config.toml
shampoo_beta = 0.99
steps = 17000
epochs = 35.2
final_lr_fraction = 0
Rows from block 5, named by matrix and row number. Rows with one number belong to one neuron. Each number is 500 + 25 x the weight over its row's rms, rounded and kept within 0 to 999. All counts start at 0. Numbers have three digits each. After the name is the row's rms in percent of the matrix's.
# fc1: MLP up (model.blocks.5.mlp.fc1.weight, 320x160), inputs 0-79
# fc2: MLP down (model.blocks.5.mlp.fc2.weight, 160x320, transposed), outputs 0-79
fc1.110 101:495486485456510472500502494512522481488495500524473505463529536559486535513511449514467473481493565470499512517466474500482503516527506448503482537542555440498485520530485496528445515530494500454533472499457479547455489489532473512470488501
fc2.110 100:477497543460514469503495545526532504488487505497495530515505474533486527456523452522494487454522503515540556462449491497483485469502468496486467506492492449480497518499492501496526449487492519498484512527526517471499508547518521545492458508
fc1.111 100:498507509466506490506461501489508491517521514512533485483495477475514491483453475486524498447456498565485459486507494499487484521512508474501502549522468478492450540488489517496502487465498461513541483483497490498452483483529548550477516531
fc2.111 106:485488467483528482503460511480465491499511479517483508494522499493522514474545483530488499516519501525453491511483481498489518455488489525508494526509513458514516519547532471465496502518527507468473487508489486476470576491498513437504490494
fc1.112 092:525524502495505483502506490492534502503519508503519511536536522477466533496495475511487519450523490523505470535520500509456519482510532504523532506499475497499483491555539502468520525497540528486509498501510495484490515528471463503453479503
fc2.112 109:503481475476461470482509520509543494519565490475519468481531486535467478490483477521512511539527474519531519497500522496484498504485531497508537494539528503468509504469535527488531522549549525499509491519518506518492517483505550525509464474
fc1.113 105:506542484487500488482514491525491494520524487496539508480487512489467489498481530562544493508459488481524460560487542489489504509536506476449499529501503514503504517465524498497463512468505492495525477547496512548459553475502474471470533477
fc2.113 110:459489493525497483470529489492514495527498497478516514489508473499458515488533487563533525479474491555482503533518445492521472525500488508468513522439504486515500540500512507516478477514545510435446492499514485487521522500492525496502516533
fc1.114 103:455488468521493498505497505494443456490499503470490487516503482520480492478509489500526541507518532482517467521522466499500493476512477501492534488528482515508444546517505496519508477463486554504507483507515538537509495479520510568546503496
fc2.114 099:512515513519483484474519519463522504456500514488557496492483524481488529511512487513483497517442537521503553529517511510517509483477462467479502497481484519517506546480535525534500463522528548496518520510509498465540500482488490510513515489
fc1.115 103:539486521492533470484538533488506511477535478447508539496486508496544507472512488483490496537549561470489474486505490480481541507550468480494510496538522489477496490548469479524516489495535453475526509492511522524573507485492509508497502449
fc2.115 088:506484469451489484528535457506516517529490485500514479456520486502473477504532460517517504526514479512444513501489499451548481499479497470491497482475465479496551468538471541467457514501456484524485498489517513550450464488560476480480493509
fc1.116 094:493513468556503515482502489507524464496495526525518494496479503548510516462503494499488541507564522477494490494508503459521471533449462477501508502451522528491527502548534516498512508546505516467498541460476490468455490552500533530480513508
fc2.116 103:515451507505543474511540513493487503522495525535530524508571504503549510483499501462540546491494506497553530497518512493511494509515522509479454468478499560500544507515455526491507490499509475488495511539447473548482463446541483504513518530
fc1.117 089:523578451503466472486523494488471473524506486500558504525496491525473478493502455521487535472510472460532478520491469464506538508547477505490529585512476518487512482510500504464501486466487526485497472492469543480504512461502530498514509505
fc2.117 104:499498572489518482466500549496508541481502556528492504558499505482497542525478454486500495470514501497463498498488507465525471505525499523482478484507490520524446482511507508529537502500503506485477533526498527505497467492506523479539487491
fc1.118 096:470506565493493472499490496515521529530494514535501428513549499492494589491487474509502512430497446499496495470510485476503506498521488540487541493503471481496525531485482533478497473526499501500471473502490524483478538488533513487504487512
fc2.118 096:471500502516509508489454527483527492494486499510547513485469500477553485465490540532512469510467537476490481521490466483487496465493496477439499519498460481452480532473514507523503515531536523519459523492506537480514538495526523489546515517
fc1.119 101:483501481521536513500476458507476483549553502470532490528512480486527513486494467514536514467462489493496461480471499493523478498507532492525483477461508522444519452533518512497552537495506554486511479486544478554509508506442499507510506496
fc2.119 093:502514483496478513481514511484529446488466488475478522524524505494509481510518526525495486561465493523471502501498522501474495496496488528463520506511483480495463492526565483510538503537502473467532495509484513481504531505508415509502512486
fc1.120 094:496482503517494532486520506455519530513508531529490485480456527515462467484545456489470492485496462458482473477523569492511488484500478497510520486466505521447481500482506463479510535503504501561460501532486484509503501478491544502453526440
fc2.120 106:463523516497511546504486523504512468480543496501478485484487540565551496516547492515471498508520520484523547486509493535544523545537492476503513512482517511554498487482489488539461473510502519527480452484541541535483514480492499527507468473
fc1.121 104:520487558509457533514487479505503482535526536494474497551493485473470484486521499467498499485529517480493470542522499521503517528478521480460472525528452507486483491523536489482518494549506490452557501517482548478531527462467493479475490486
fc2.121 100:508473450528513448462461459497493524459530478521483496511487473526482521481508555482503528510524514494497487533545480511512469507482485519466460477481517516542542439559500495503480504486499473486505497476512511518476495497514491497507489511
fc1.122 096:518492514532505466549493539524486474500505488493489488490477496492516510486504560510507487532469518497500507492530510473479511516478518482517545478480509505475506522516519519500480481460487554493532484515496503488491481573468493470475499469
fc2.122 097:516508490486491499494527524514558499469501497495525482526492494509531492543491467500524486520488540500503503532517492499457492482481507518491531502519548509496527545529463495532513521517515492492494516498487500474482540548450486484506484465
fc1.123 107:495438472491496471524480514512478479475505472541500566523462458500505519514538458505528486560533497531542464540527461481514499504497498481492476484466519495474549519491515488515506455490440515485476491545455464457457474557501494478508512500
fc2.123 106:491509540516523519512444473493488473468484504517474489520483483491475519483486529501477506480550553487534503495508534531517490520478481511504446528520478492489464557485492481545521474509489514501540500503478496507436490485507486513515510466
fc1.124 101:481534533539513485500532481523504553468513461454503483483456488517486560500508486470499465489529521497499474514497505500513519493458488506520487511504512503469502516525459524486527527502503477499540531504491502470489480509509500514480535456
fc2.124 097:526515489496487439511494532502473508491496509521495520523492444475448507444481488528490511497511466534496475536531461532526485484515527481500531498480480494555504478491515498489485496575491490467489510510533485459494533502481459513504487494
fc1.125 094:504525494523549499526519480514522516524491500472501489521494469474474508489474478440529472543501463467470503478514444516514539480527541521500475477529510450505476474485518484476498489522494512566523480511539489497489505539508512481463507508
fc2.125 101:481500477537531484486490486493454519493502508536493468488520479453493532518482466532458507514494458537537508538518448484487427549484512483495552468512500467524492504497494481496513500521495507500514482484487468501476456460506530501484548497
fc1.126 090:489487492484538479495458522501516493517483487506496466535467457501485503559492457485518506523538526499518514512461549496482493461548507482474522510528486541510463508491486503485499518526520519531493518485469468488544528523505536533515521512
fc2.126 096:488485522479495490488495474521517469480458529523494533520494517548502490515503489506453499522502507534532516483541533439463531490453512492452469481487497536509482488481498502535478534487513495460487501500493493468523499456493485477493494489
fc1.127 085:476485505490521490513533499494488472481463480486493503518548514488474471482476541482488520536526491497497491470488477539464516490508481479485554550479517459509509499492493504527498469492568512553479519470521527476499493501490486489503516509
fc2.127 103:482444498481490547482462485527521493506490457490505546471487471493514494528506507498496453509514485488490497500500464485517504521463517504521489484489518477528507530474509517487478456518461439477509472525489505495532501486520524454521465538
fc1.128 108:537526468475497486503473495519495520538492544524505500490534477493509479492527563488508498500501499517503499494466493493495507504532502543515490444550492469470518499480499487478527472577510490606488504536507528514482538467476516480487503496
fc2.128 096:530454488503463555514491520536506508438538486495444502489507455523500526524496519471486454495482503541503541490483503507469482514446511506503516504531472459482505514516500492540478519528506510502507513485557487485496549488496484488476504506
fc1.129 100:508491525509543494547458443538490524547477505466517474526531487513560493523505530539494534517508513483483484481509485507517501535550488495499509537491504453484616498509482503515501473476480513489502492525472511492503527470515511505512487492
fc2.129 099:539500515534495467490483495557488463442529498528505487533492512458523551438532531462501484529514499520518524496482474538501502507469530501446506496490500500532515464520499484563519461540504522497485526501539495521510461457524478456486526495
fc1.130 090:495519500463502473480491472514445563485539483539506550502531490506503453485529490479497502511477505502488489460500516492482517512505537517476452519436510482506521489474537515506487510481476556513484502485498449520501516456497528508500486519
fc2.130 096:502466490501499489517532457525475460454526507461494494527471522487505463451485495531507510509506482478536492505529529510509486500484452533515509549490472486445545550476502534485470498514528521454498495516481483515440533492494536488458473510
fc1.131 103:459502540508493496526491456545526512482500462538498505452542479508485476501507479522520465472474481512520479509497509512492485458469478498532479492518489538502472486484578522507492554497519460488513477508501488510509540511520543500490486527
fc2.131 103:535544449495484502526519521544483487552472439485505486496530475499510506481506505470496535517486485491482526505477509506515528501473518519461472460507505499483479545512463516517548476478485498491472468503518483498491532496518511506488487508
fc1.132 100:520508504488485520572527512480512517510495483537479503484527492516508487463542500504471501477524493472471456510500515493499522517549520475471515464515497473525484508501515480520467479517551492482488477472495540504472466487499493488494526522
fc2.132 105:475504520480516481455554430518501500493519461523468499477526475458536505519477506531503489480544467493529478491438503486493538467507470520483513546524504491518464539514520523521525520493505500530499485470461465486480529472513484484460472467
fc1.133 102:461530502498484514517482490482495494533523481479508468447488500522562506497544452458502444488465482496531490519448540443479446472505517474462478490503438502505543508516533490521449496471511535514495491483483511517476444487482495487479511489
fc2.133 097:505481477485503456520495475470497493455534531501528489442506478544483505508505498508500507491558481516477523490533524525504507508501507493472425504474475486505447550522515475500512544507545483522500524535500508489501492520485491462509441474
fc1.134 095:500545549509494552489493459528514491541491510472502526499478504498479531461504487532486520465480519507513494475541510539489479490543503530504481534534493487513458525498492519485498502544500486505500507502486472469489533508543502539451542546
fc2.134 101:460529498552527530502490534490465512464559529493485496526462534509505474478502460469484496525509459505505494500517532467524486438471516518479521474529503530499459537519501512485495506494509442502517498486520502506493509523495495492489476508
fc1.135 099:502520505568482487496479521472536490490518489462488499490489490548516506544464492493519523486483509487491491410526505498486514511481483501508524466505486486532491519505528479501523515498509474504527476446551512479531498500484505489484509463
fc2.135 109:500495515497494509531510491526501535461481513481484508487502495499438478508521506516480486494502485482474525536484525478507515513549516557455497498479463468488506468475532468482515485507476495497496483524458521484499530499486522512510461485
fc1.136 099:465467536487508506541524530480456445536528524508502496501511501487492524467482507528498473521502421480541508523489541522502499539501495496499458465499459474547516521525515517527489485488485461545481504528474535471499502498545503521490522525
fc2.136 087:515507470484529499538530545524526498514528512481504478478454504485521531554485492483475517477507476494510513510480500485465521478524488519492460479483495462466488510457504505507492499495510482505477495447517470521493549493509491516530467490
fc1.137 093:505524465550474524500480475497535512560498480501496540453506490518491489512528469492514477514520525456503501490462489506480456498497491500500517485466543539477500506484520450493506486493490521531535494491470506494520513474488508507515516486
fc2.137 101:507492520516475495496473545500526496509474460441502490492525508472503490476505495453479478509532503441493542538497487500515467481502543499507485508495468529524463528542483453484490497481489521502511476501510534515531443516538534507555511491
fc1.138 100:499494523523489512511472491515518486498461461488501518534506480517476513482489477492468538512512486537431500473506517496495544543509424504510495503479448501498487539497477505519518515486520477526533492519534529491478502455530487504493500510
fc2.138 102:470513505519509485512517526511490531550500478495536494426519511458475479479472512513517509522485508523515475492515534509480474497494524508504536475524512515511534520443519510485521491514514467460513501510488470501499483538533488461511460503
fc1.139 098:504473492466486549480492481498503455472516485526469472458483470483506533525526459479559530500512505519500460498519495551519534486473480485557510510499485498532517535468490506527515496462486509520482489468471489494503540526509518548556512533
fc2.139 103:512483510530476539480508490551456516483521486510525507514485458504554461472479455492518466446543483449531514495532487518529471519495507501515498470492461511501460518478524456486504516490509511487536523469441547512466500489498510519485536501
fc1.140 093:492525501538513476505526520524484512479493464503488466512474498510495495486494506539537514477494491502481486528481497505491526522537465506530523464515516469480504481565487509472471469527488483514542527477491498512501459513505449522459452493
fc2.140 101:491524520478485541460525508520491534505466461512469485454445512511489496522499495476520509490540438490502522542507498497513494504530507467544505452487512494525497510488539503511489496519480486519544459515485505487511494530486489504534498497
fc1.141 091:427497492510547493494500492541518482476508485447503489480520499545525470503483499484486491539474500508516468493512486508495530512540423485481533514494510510551515498522522522484519510474465498477506477505448537470488514480486470466508511482
fc2.141 093:479490505558522465513471482543513473541492487466445531482491464528480502494520494522493477483485490491508447519521444469507521536467486466475477555536489505536470468484496503497520485472511500495523507492543500494535488446489531521477518520
fc1.142 096:524518491514484498527510496494489558513466492548517508496497523550459492511540518483484479481490479499512496446462513509487512481523529525491475475510501477534537489480504497517517518510495514524482484481525504485493493488476491421460484485
fc2.142 093:479493446533509537508460500519519496502486488505507448514538473494490526493544497541497532474488490488470499496471509465489531533473462489495503498487519496506532500463484503560531529513531495506529534488516539494474496525484468503529488492
fc1.143 102:502511506484490512528508525533452514483527478472528521530507511531477501506497524557526535490473504458458474464520511452513505497521468486509471457487472526502524513534513472520463468487536453473445500523516539515524522484472503558518469512
fc2.143 101:507479485493519511551505483524476524552471480530515494506499537486508520498489503486546511533527502524481462472510498503527472498474470492556475525514520505544500468509500471515520484511510492502473545488484468500550547514502523495470521495
fc1.144 094:471476490535473514506521490491475530511509564494539472466481469498501483505516523491483508490479497530481482480537501493464539539495478508459489473510495470509524502508511523504544482507493546524534530499486533501462461526506505536545520495
fc2.144 093:532508522554460538533512455513484470509479483492513456500484487553506512493511486503509505535462516471476504473517464479527453512502474484494492488517499478522500451456514555495502507525540513522509497498463502492530515488480475496436481481
fc1.145 103:503498534502537553550492489539450481478534498540466512495521496450540503506532528528518539510523494526456486510475490514484450495521524543509507518485512503527476524493525521495509501449537501511527499507476492514492526488528530492468498511
fc2.145 096:463518498501485490513477491496497521527451488488475501531472496449487531546529526473491523505534490463506479514502440473478554454500481480507517497493515520528491503520517509491460508532477571496505549478492550500477483493474510516523448493
fc1.146 097:495522517510486520489490478502538492472494531487501498544478494495438490517508536467509483468513494465438493466450556515493499537490525460525493528509527477477469508525515471489478508478483487499526524518507474456497455527532522502511513488
fc2.146 109:469555501527510503530478510543499482512517487514508490469494499530476564494548489539479484476485491486484512460480536463519489519482487513503497479509552487446487524494533506485512465523533525505505521484496531481508491438471520525490512501
fc1.147 094:520491508508493481516484488482505507573462453515494489511536498497466493530485516481533489487499547506556488505467500493482509448438516497466469506498482523500502476480483463512467532490500545524512509552481538523517515522474526453508494531
fc2.147 100:472466542472494491493473466496469473507511464504539488529488492482472483497476504503511495469517487514515511463498489476498485500496520515484447452494504520467471515540545460466525471560480466508481488474492493493508543495491459492493518494
fc1.148 106:497469492488470509475523512494471516516461476472497520522491505546470500517506530491515521497495513505493504531479497493504485469531505507496485513485469519536504532487493518493538483489491533549480541470499574516517512522535494506469483504
fc2.148 100:501469530499493524516527486522476508496495532512547516477499494521508445491501526503479496522508534477511503467501493511547517479477537523517550521478500498492528479465519544468486501501504536508481526530492504570503486493546518495504499488
fc1.149 101:489478491473480487518509484472456493478485496539486521505441525519504487521526464447481507541494488497470493491498518530510490513504514495490526549484467516516489539551501523518499541481562478482509508487494531532498528459475486463460496561
fc2.149 098:459518499468445476494497488522485515496500481523494507530474527481518504465540519525522485475503502515525498473489510484569473521501499497471509474514485515481490478504504500447536541503489422486495523516507477533483520465495499493516472539
fc1.150 106:480509505508470476463520524505511568474445488524452496528488554493511486482487511487473484514508518473505469516494474464512480536468501479487472496521455514517473471517483493478488508523475491495504563490480525537562485545514463508491537487
fc2.150 102:498532502509542460456544511553529458533559440513508500524448513519533486441511536491490504466489532505509498509530505511464517503505502498511510509483486521537503466536483526512515521486512523498486524529480479512485513483478491497478541498
fc1.151 105:556478491527461503529478535529458505489474494516486480555516515467458549548515461503483482519517473462499474496483513517507493514484454501517502561538485512478529518470495517483456481522498490521510512469484473510505505505466458488493530510
fc2.151 107:460464514500498475534532462534531487503492503468513474465501470512496470485486521490485468484515445489512499483523503497486507518483517500506503480526520504562486530503498497525538473497489523502548515543483442533489529500549483479494511508
fc1.152 102:543498531525483469470514485483505474511541462469508515469497501498524524527498502476512483476521488482467463460508503505512456524511477551493497544496507499525531499475509491476510496481506499517510487490473515477496529485447542498483526514
fc2.152 104:554461451509511464502497510500523523503467505485523481431494428508497520524511514466490506492495470499495472477461505495495529436471470501473507491496462494528535491489482504508449519521492509483535453492503485498475502504530520443513498512
fc1.153 103:519513506492514558512495504464518542470538549511511512497485469514496520505464506538540520480502526494455492455514502495491475502513499501555531538487505507493538507496516482504533504486511465456515518471522513479527469497546507530539519532
fc2.153 094:471444471522510484485555475547475515558503511475498528512486516514448490509518493523510497494495503528557492519500498525543519500481527525525499497520494523521466482498527520471485483505525500472470492517500522450532502476480491511463484524
fc1.154 100:556486514515496509535527531504506477517487548478548530493494519513528495538447525510509472489477512485494474543527507537516502498493523489561493497478494485521501487507513519492479538478541537507520500509489499525491502508511516507516528499
fc2.154 086:468525457536510494496524451476424489527483495565509494554492485487537511538530507461510510513484500474471556523504458524493483535491492513512473495492492499459493526478513489502499466517476508515457487463497501504494539507523511467473515481
fc1.155 104:499491448503475511469542484477508486506495474521490507494501470490494488496498491452503490533482497480495473507514461522507510491509470523538516479488519461457534487471533465439497527426474443506535503520490515518489463457523473545485481490
fc2.155 105:519485455490548511489565539488532529465501502485482458460495493492496514472457506478491486449531461489523503504495501512543487491513499512546513481496504470531480510484454483470473513475476470540484499468491556505527512488515543496476499514
fc1.156 089:465478510524470489530510556498493501472483513495516540463512475456524473519498519496512533517453498504499500491468490502485488528514475524488516485522493528493483506449474496504497530526537480491485475486517480481465459488507553501455538524
fc2.156 096:492472505497525485475536529489503531490555560512520485509519459437477510496481508478507483472487486521509485541517488550514501462511471500549514491473503548499538540539531500517503480475482521465531489495482479536513516491514439495496493553
fc1.157 105:529533483497494507476516445509534531505491489488502501555502450537478502500528528494486495478505534470481459517472492505521514501523478499496496512494465523481497522470463565548443530505507486490539516507522506511506530496489507486557525440
fc2.157 115:474516489502499496508488525504491468483509455533504487541499472520522488489484556536493512511515498486478509523549532534498508516497499522448456490501509484502523505483502467522505522495505481471485495511500521484554452478529490513461551535
fc1.158 098:477505491532489480460472512463489479492473497484496512475484482527541500503500466473482481496526481493505504498524505496478543513479569468464546540489527508505510522502488523490512505469522490477501517521480463476514496513495504494534544474
fc2.158 084:515531486516516465508548502535481471452462473552553480495488517495470537489503545492534524507466508489500539475479508494516466491506484507518495492471533519485568495498488504481522497519454517506548482487499515496488446496474535517503527485
fc1.159 113:502486482499490523542545523493529512471429467541497521518476491499495478546549505504483499494515479530504460467531480493492518520518452507493503503476506511510496509495462505536514502485500494485417520491494465525514551502498523485503527527
fc2.159 107:476507541518477508508516465483489491557528521536491482503523509486535519542451524522454500519548506506499517532483542519492501458534467496484484532490480513539497540525496522551514523518505519520513456493475503470493522494494511484497492477
fc1.160 112:466501503446518519492518491499534476454552508498494505497509520479473505496430516489522478507475487490494456546468531485511505505489460485491470502421511558471504505494489467476528502496498498505526528530504463516473487466502483503484511524
fc2.160 109:503490506522533538518482509461517527488496507465474509483509487528476528503581515468497512480462520522482528487514476492492499475458532514465494500467529470499527464503494534507502482482452448501473508482481504504516517521487474530494476489
fc1.161 100:523495540491494485507520456494505482477522461529528462541512522506475505503501480504475525508468518522506496456498504478504483463459497471466528493523520514515482520512487492520469511444533512495488486492473481517459488488526487502485534486
fc2.161 102:475491497469503492476501474499516530495502507499490509507501517531521531514504479472538508481494542457486535526502502490536521509553518523494491524498480515539505467500520494534524523526458523443472497498522496490499482500499512530514523484
fc1.162 090:509484468515467460484467472466486484529528561496473460547495487513504510542452493524500519510505500469478495500551476458489519538497459497498485483529526514524511472487522499530523532491485491495464521525501485479506493491453532531481493512
fc2.162 098:487474544488490467522471550486493526499503546464489499518487498503533482486499478497469523484478507486460510440548500528506490542499469517541461565515479519532507512543484477514481513498482483505494500477485530462510505508533472538479542533
fc1.163 096:497488516477531467473486477488502439468480507504495495497516509516448496487460468487472526481515468478482478478538513509500524481507444528538502482492531490508529496483501504484490489491475494508496494486514484565462508477510527473491515449
fc2.163 098:526518461532497473519524459489539549545503499501510493509491466503513515488519513495540501504483452453480495479481498506477478451508514511485521500571497505487489520509505489521481504487530472498488501523508525467512494484466501442509543512
fc1.164 098:479478493504533542533492487492481486492471439496530541501490508508471469500509486482531521482525467486512486529493550496513526534522493510518504512485482512495482450483458493527541552498478523515503536484489532508535438512515514488551524493
fc2.164 097:489474436486500508529526510496503519482530498511509526511493507470472517502495477547459507477526544494522474547519509493529476509506473486478489540452470502518514542457513464493491484490480536531495517486477513490518506492474458507493516475
fc1.165 104:517532505506489519502520445505516455479522465513521528536471540501533494549492512525530547464483534503511472499518507541492484515503484531529509526493523506475542531506471487506522529517481452520478517516445508477491540516539485504449495477
fc2.165 100:530496503502480512512468485484504515481522531546478510460499530527549516497482541503449483517497534477459521501513473491461493476525510522520509530475494525489490471493483488527504506514496464470502475493502514516423529480437507491513507463
fc1.166 110:470497514531518502535491524521484527497505475531476504482517444498559490509473506455483480483490500498504464467501508503498481484462503487504526530515509489522426511488535495507494578475514503490506513485480476514512502485503470542497528483
fc2.166 096:484514498490521499464492502522505545454494496517478481520523466486512466509477517506515493525490541538538508504502563542476521522409502506491519483493488501507515501517505479455503550464510523560506528508551478547542463512531492501540524504
fc1.167 100:535470474504491503491514504488502514499484523542513543508529529504468481496478494541551478499503547491504462487514530487477503547522513512516527512512467526542529476546473524505566480446495480509525496464525495488536514521513508486500493466
fc2.167 099:484477525533493525481502572491532540510510478517490500489481496496517496499477497520554492503499530443459543489521473537508488505528527506479525539509486489523503524490560490462503499536490476505488510501530493502511515475502498526567504517
fc1.168 092:474487499517453567447502515496478486519496515506525571457507476496519527540499505523491475494476472468506474471483513494497484506484504484498516481524546514492493490455523479484502509487520485506501492527533483489519472527579501496513502497
fc2.168 105:497512528468502521517468507524424479493563523487517487507546540530494516509500509514467499494497538477483509472511515456563550551530447518488506517492466469478556535453481483490518518513489520480497483487488480523540500474485492507501443474
fc1.169 087:472503527496480470463507508501497509534465500529478534445503489513528525539512472485471479525496488517485496508478472464477490484498507529507509512528489476490505538536518489495477460474517482537514546489446477545519452512509491516490497532
fc2.169 102:482496528506466481494503496509516495458509513486480504506439506501473499501493519531503467452485490525479452515449478499477499486540474484503501475522494489517493536487499496511448504521507470472505490488497526469495490519493482525524477486
fc1.170 094:502470484526533521452469527518492473485523518492505528546446508460527506473500484511492508480479485521489455521478515526486520480482499526509453512507461476523469474486518471490495516523472533490541529515477508473524486483483524485542511474
fc2.170 101:507464503482473496537495494525527506499498489516498530502521461529480504513545502481529474520517506503499461470467478508513472504479498505527477535452492521457494506469494501497488477476487562504498513508527505540480530514544541483528487477
fc1.171 095:489506495460474507519521520455561487521480524491452496557526516504506515510519503515507493498523513502524498519502529509497547513512484528500515458479491495512473506508565494501476486474551503508484506493523496494480464503481492496479507515
fc2.171 094:521546499508489527476544520509478480485475459497487522492504532552474491477497501476512533526525524491478527478536550465466491511497481472491512499489470498475503532555498512495479508463497479502497510511484548512496505517487497445494510505
fc1.172 093:486479511524552499459496520502524460469503508479473508500493521487514499534504521478530491496511522476497523486486499504508543506548489541487490521512554447519542496522486502511495476534491463530532491475545526472488501509495463478500578502
fc2.172 089:449523483496509484494506506542528475484490499467474463510517509501510468500496456509555519485531508453487518482488512484487486479437503520466523523558497476468486470543514520493489493508566492525478517554466456488467493515495461507533502487
fc1.173 095:516479537503506518488456497516510484492530466462494490481503475495540484499539494533477476507487540499499499480480535483499512476517428551497490486556451496557525502545533497508524550515483494506500512519503478487469509517457510488486509540
fc2.173 097:494474472468499525497485504491551503486526476517514520482530499518451535533525544447520475463486502490497532484540519483492518497455519463476504505475566520544518473483481500501465508536497456524504473492507467486485507502486500476521492558
fc1.174 087:472505490510509519509527486505500493532507494470507560486461534475514490537487555478441473477524451493469505537480493521507488469488492528504519551527523502482475506502529525466504457493525544502522521550512513512495480524457520489529527494
fc2.174 095:513481541548502498461526524526448520496536511525498495485503513483516484503508493479505577461491522468512537539499502476509522445492524534494500526470506481463514542444467519483540527513483499501534508456564477506510464532516504488461500482
fc1.175 101:492483497514484443478508487483519502475510480468515479565519524483486482553493468488506497532518449509472503495495473474513478506487461489460533504472507489558511512523496513497538517509508563510530496554484505514495477506409498543481510484
fc2.175 098:535512533473457500497504497522507482511512502520489480551463515534429541489480519488502476474489545489493480489493493446516491482486509534508483519501495474492555503517493546509490503452519506507531513438523524443496529500471559514477538491
fc1.176 098:522526501472511564513537562541465549483506462496458478505477527482545494479512535478499535512509501462498513475494542506504500515441497517534522465504533593486505524513498553489472466494509511495494494465502486469510523481493513506482546518
fc2.176 090:521505518473503520523556485499501485527534531503489518490539517470489526478514413514518506525538545505501551502489557467500502501508504494460510529512526576469562500520463542531507495507510467517530500517526499484481486509488533495480489523
fc1.177 092:547492520521492485472518477531478482527517496499513470494487509516470521533512502501512505496519533531533510526494489476504512559496491506507491504535479545525486488530518510521489495478434475470432485495475506494494482544496481512512475489
fc2.177 099:487551498535513530473487517530491488457468499516470544498465524499462521510511491499490479509473486499515533510507497503482502483512526579519527463531495531471521523512487490530520490481555490460510464494526493475504507509509508575519495507
fc1.178 093:501499530553520467523489527501500518502490488465521463512512523532494515489515558476513514452514521494465477510506471531497481454467506507457485523475466520512471504515582455507491444481496467514499502524499472496494511493541452490510480473
fc2.178 105:502471458476492476465516476505502474521458503556500463492500485502516504458476534503463496511507484526504510471490500513478516522489494503463512517495483531474536475498496536496518507507478541553505505466510493500502551547522478519454484472
fc1.179 100:474525475462487532479485528494519527508486544492464506487516505515512496497499531538502529520492508514560480474520508514486565499496493492485488478471433503478537537514478488504475507518486493517495481512527507519525493474489494522502528494
fc2.179 099:509475550509492507442493474461498522483484518503510508491491489507477507504494515460528483507528508497493520464503512483498422467448494492453496488487520485459471518500531477504483504528498461459489487502527467519495497504493504542495497482
fc1.180 096:490489520488468503544494509519531490496465501505499506488477497487537524527495463508523452502485483511502471535505516476488517457483529489516503533503456500524504466488533533525483529488565541511468469504484480526511495487506496496492509484
fc2.180 090:527480468478490501425490459473507491512530528512504477501532513521498450477518500522503530495433463509502495443491520505443520512527481518484487504490539474511500519511507546508497487545478508517502515473508504559509507459528533462466482519
fc1.181 110:525518515552513493521525548509541530501482483467515520497505489480504480524510461502499507525456487547510493493491480507520504476494511520511493531479449504520509506535548472525538490469520517507482502528487477444526507540498519501540503474
fc2.181 095:507486464507527476529519499464519513508492518474510513449512514473493445506501477459530547522477463494496527506506531480532489473529540504503475504506509508537505480563514508492522470491482514486534503480514505492528500495540523522477487503
fc1.182 091:497497494473506512502486541507560487489555501456490541502535492509532487558519517472521448530523509493506461512465487498489472523508491522527505518541509498496508517506502458482466509544523579474490519511537521502482492501510512463498505493
fc2.182 091:520486488514558504496497481486459503496491512491543501519514474452479539526502470517524498511470578541471484503514492476492492517485501483512509521530496506491457528494514497557490523511464498493525500480538488478533477525453526459487476524
fc1.183 104:477482463462510525495459506547494541526502480521486500487507503485499494505482511509483482530467518503523492515487456488523483514499504501510465512512502479522519468540499480497444538468491470513511491484476485528507488500524484524567524502
fc2.183 099:449489487462547578465503466523481426486478498445468458519527522499528472508474521510449523484528487508509524551514470487543502466520525507514480525511478495505502462492503468493514463496475509510500483528532437509505470494510483497483511499
fc1.184 099:500569517524485500521517492493515498536528452491474487532511490517524536500496461513459560502481502490467490483464502508499499518505494497512477512473453492506486503488479509466529530465477456470526524518511467531526527534497486555475527514
fc2.184 093:500464504508505513506469441505456507508514522536480505493472536471483501472508498485496476488524539492544528486499482506502513499455483493473514513490475467483472537493497495479484516534502510495504517494536481547550480536467517493510485536
fc1.185 099:444537489504534554514502484531442552495459506464508485535505501488547545513511473488525498498501519505496478511507500498498516491479526535521469511489467510521475473453524497468529465478495506512467506477514432525471516506501558515465514522
fc2.185 101:541509482526499481527479493529504457515443453532502472495524489507532494508527472471473522505508488494518471480507479508512497504477566491470514465539467515522508472483494509528539489515511491509528496525530467465508445467503481481494491511
fc1.186 099:509507525543508537503517508514480517484500467500469489505495469447522499487490497534516495497479530513450500467485512522532527521507478489487544521528471464557513528512497494485521492488483547447472463484467495487496538490490502521434515469
fc2.186 098:523492521486529564487479534508472524493504494465507542525488494476513541507481487503486510490520512510493537533489479480505504464466509466493517492540460451514512507544486500516476525542510506499519498527537513459544510498559463509529478511
fc1.187 111:445456512498474481471504494520496480496537505494499494508481501536507555496483492522524516487500465491513488482534530528508474528458547466464533503463515496467502569558491508522485542456493487505517505488508504504536507504505485472501504516
fc2.187 098:499553502442503504459489480490485519515478496483570525527512523513439460475492515525533492501526528525539509500545515515501492500511506517500489479494489494479497529461475503479504482508518515503473497523500486479506440479463521453454492491
fc1.188 105:489516482505493486503493493479493468494536527475501503468497477489515513495479503550537480531518435525518450466477534490496469498487546502468527505535519521524500551517503499500491506511482490503526483523498469489458489496489516515476508524
fc2.188 114:496518500492514488510515498494496481481508469509485518504482547541485522529493534562506479463462471490515493487525452508480570487534508502515530507526465513505505502504443482534539501494478512472453472533496517472495486491502486496544482477
fc1.189 098:502492514541523508483528511472471476506532461486551541477515533489479497512526488485518481484492508470531461495530497487458546556516488528500521521461493486508494534525514524482476519498507484492469493496511522512481504496478546514449516531
fc2.189 102:464508498489524481555511495472500532500455503542513492540500496502472481490554488486514534511494470511484440484510505524494504490510483524535497487491531511539531497520485449501506508502555499467531501508479490472462462506545499482481497537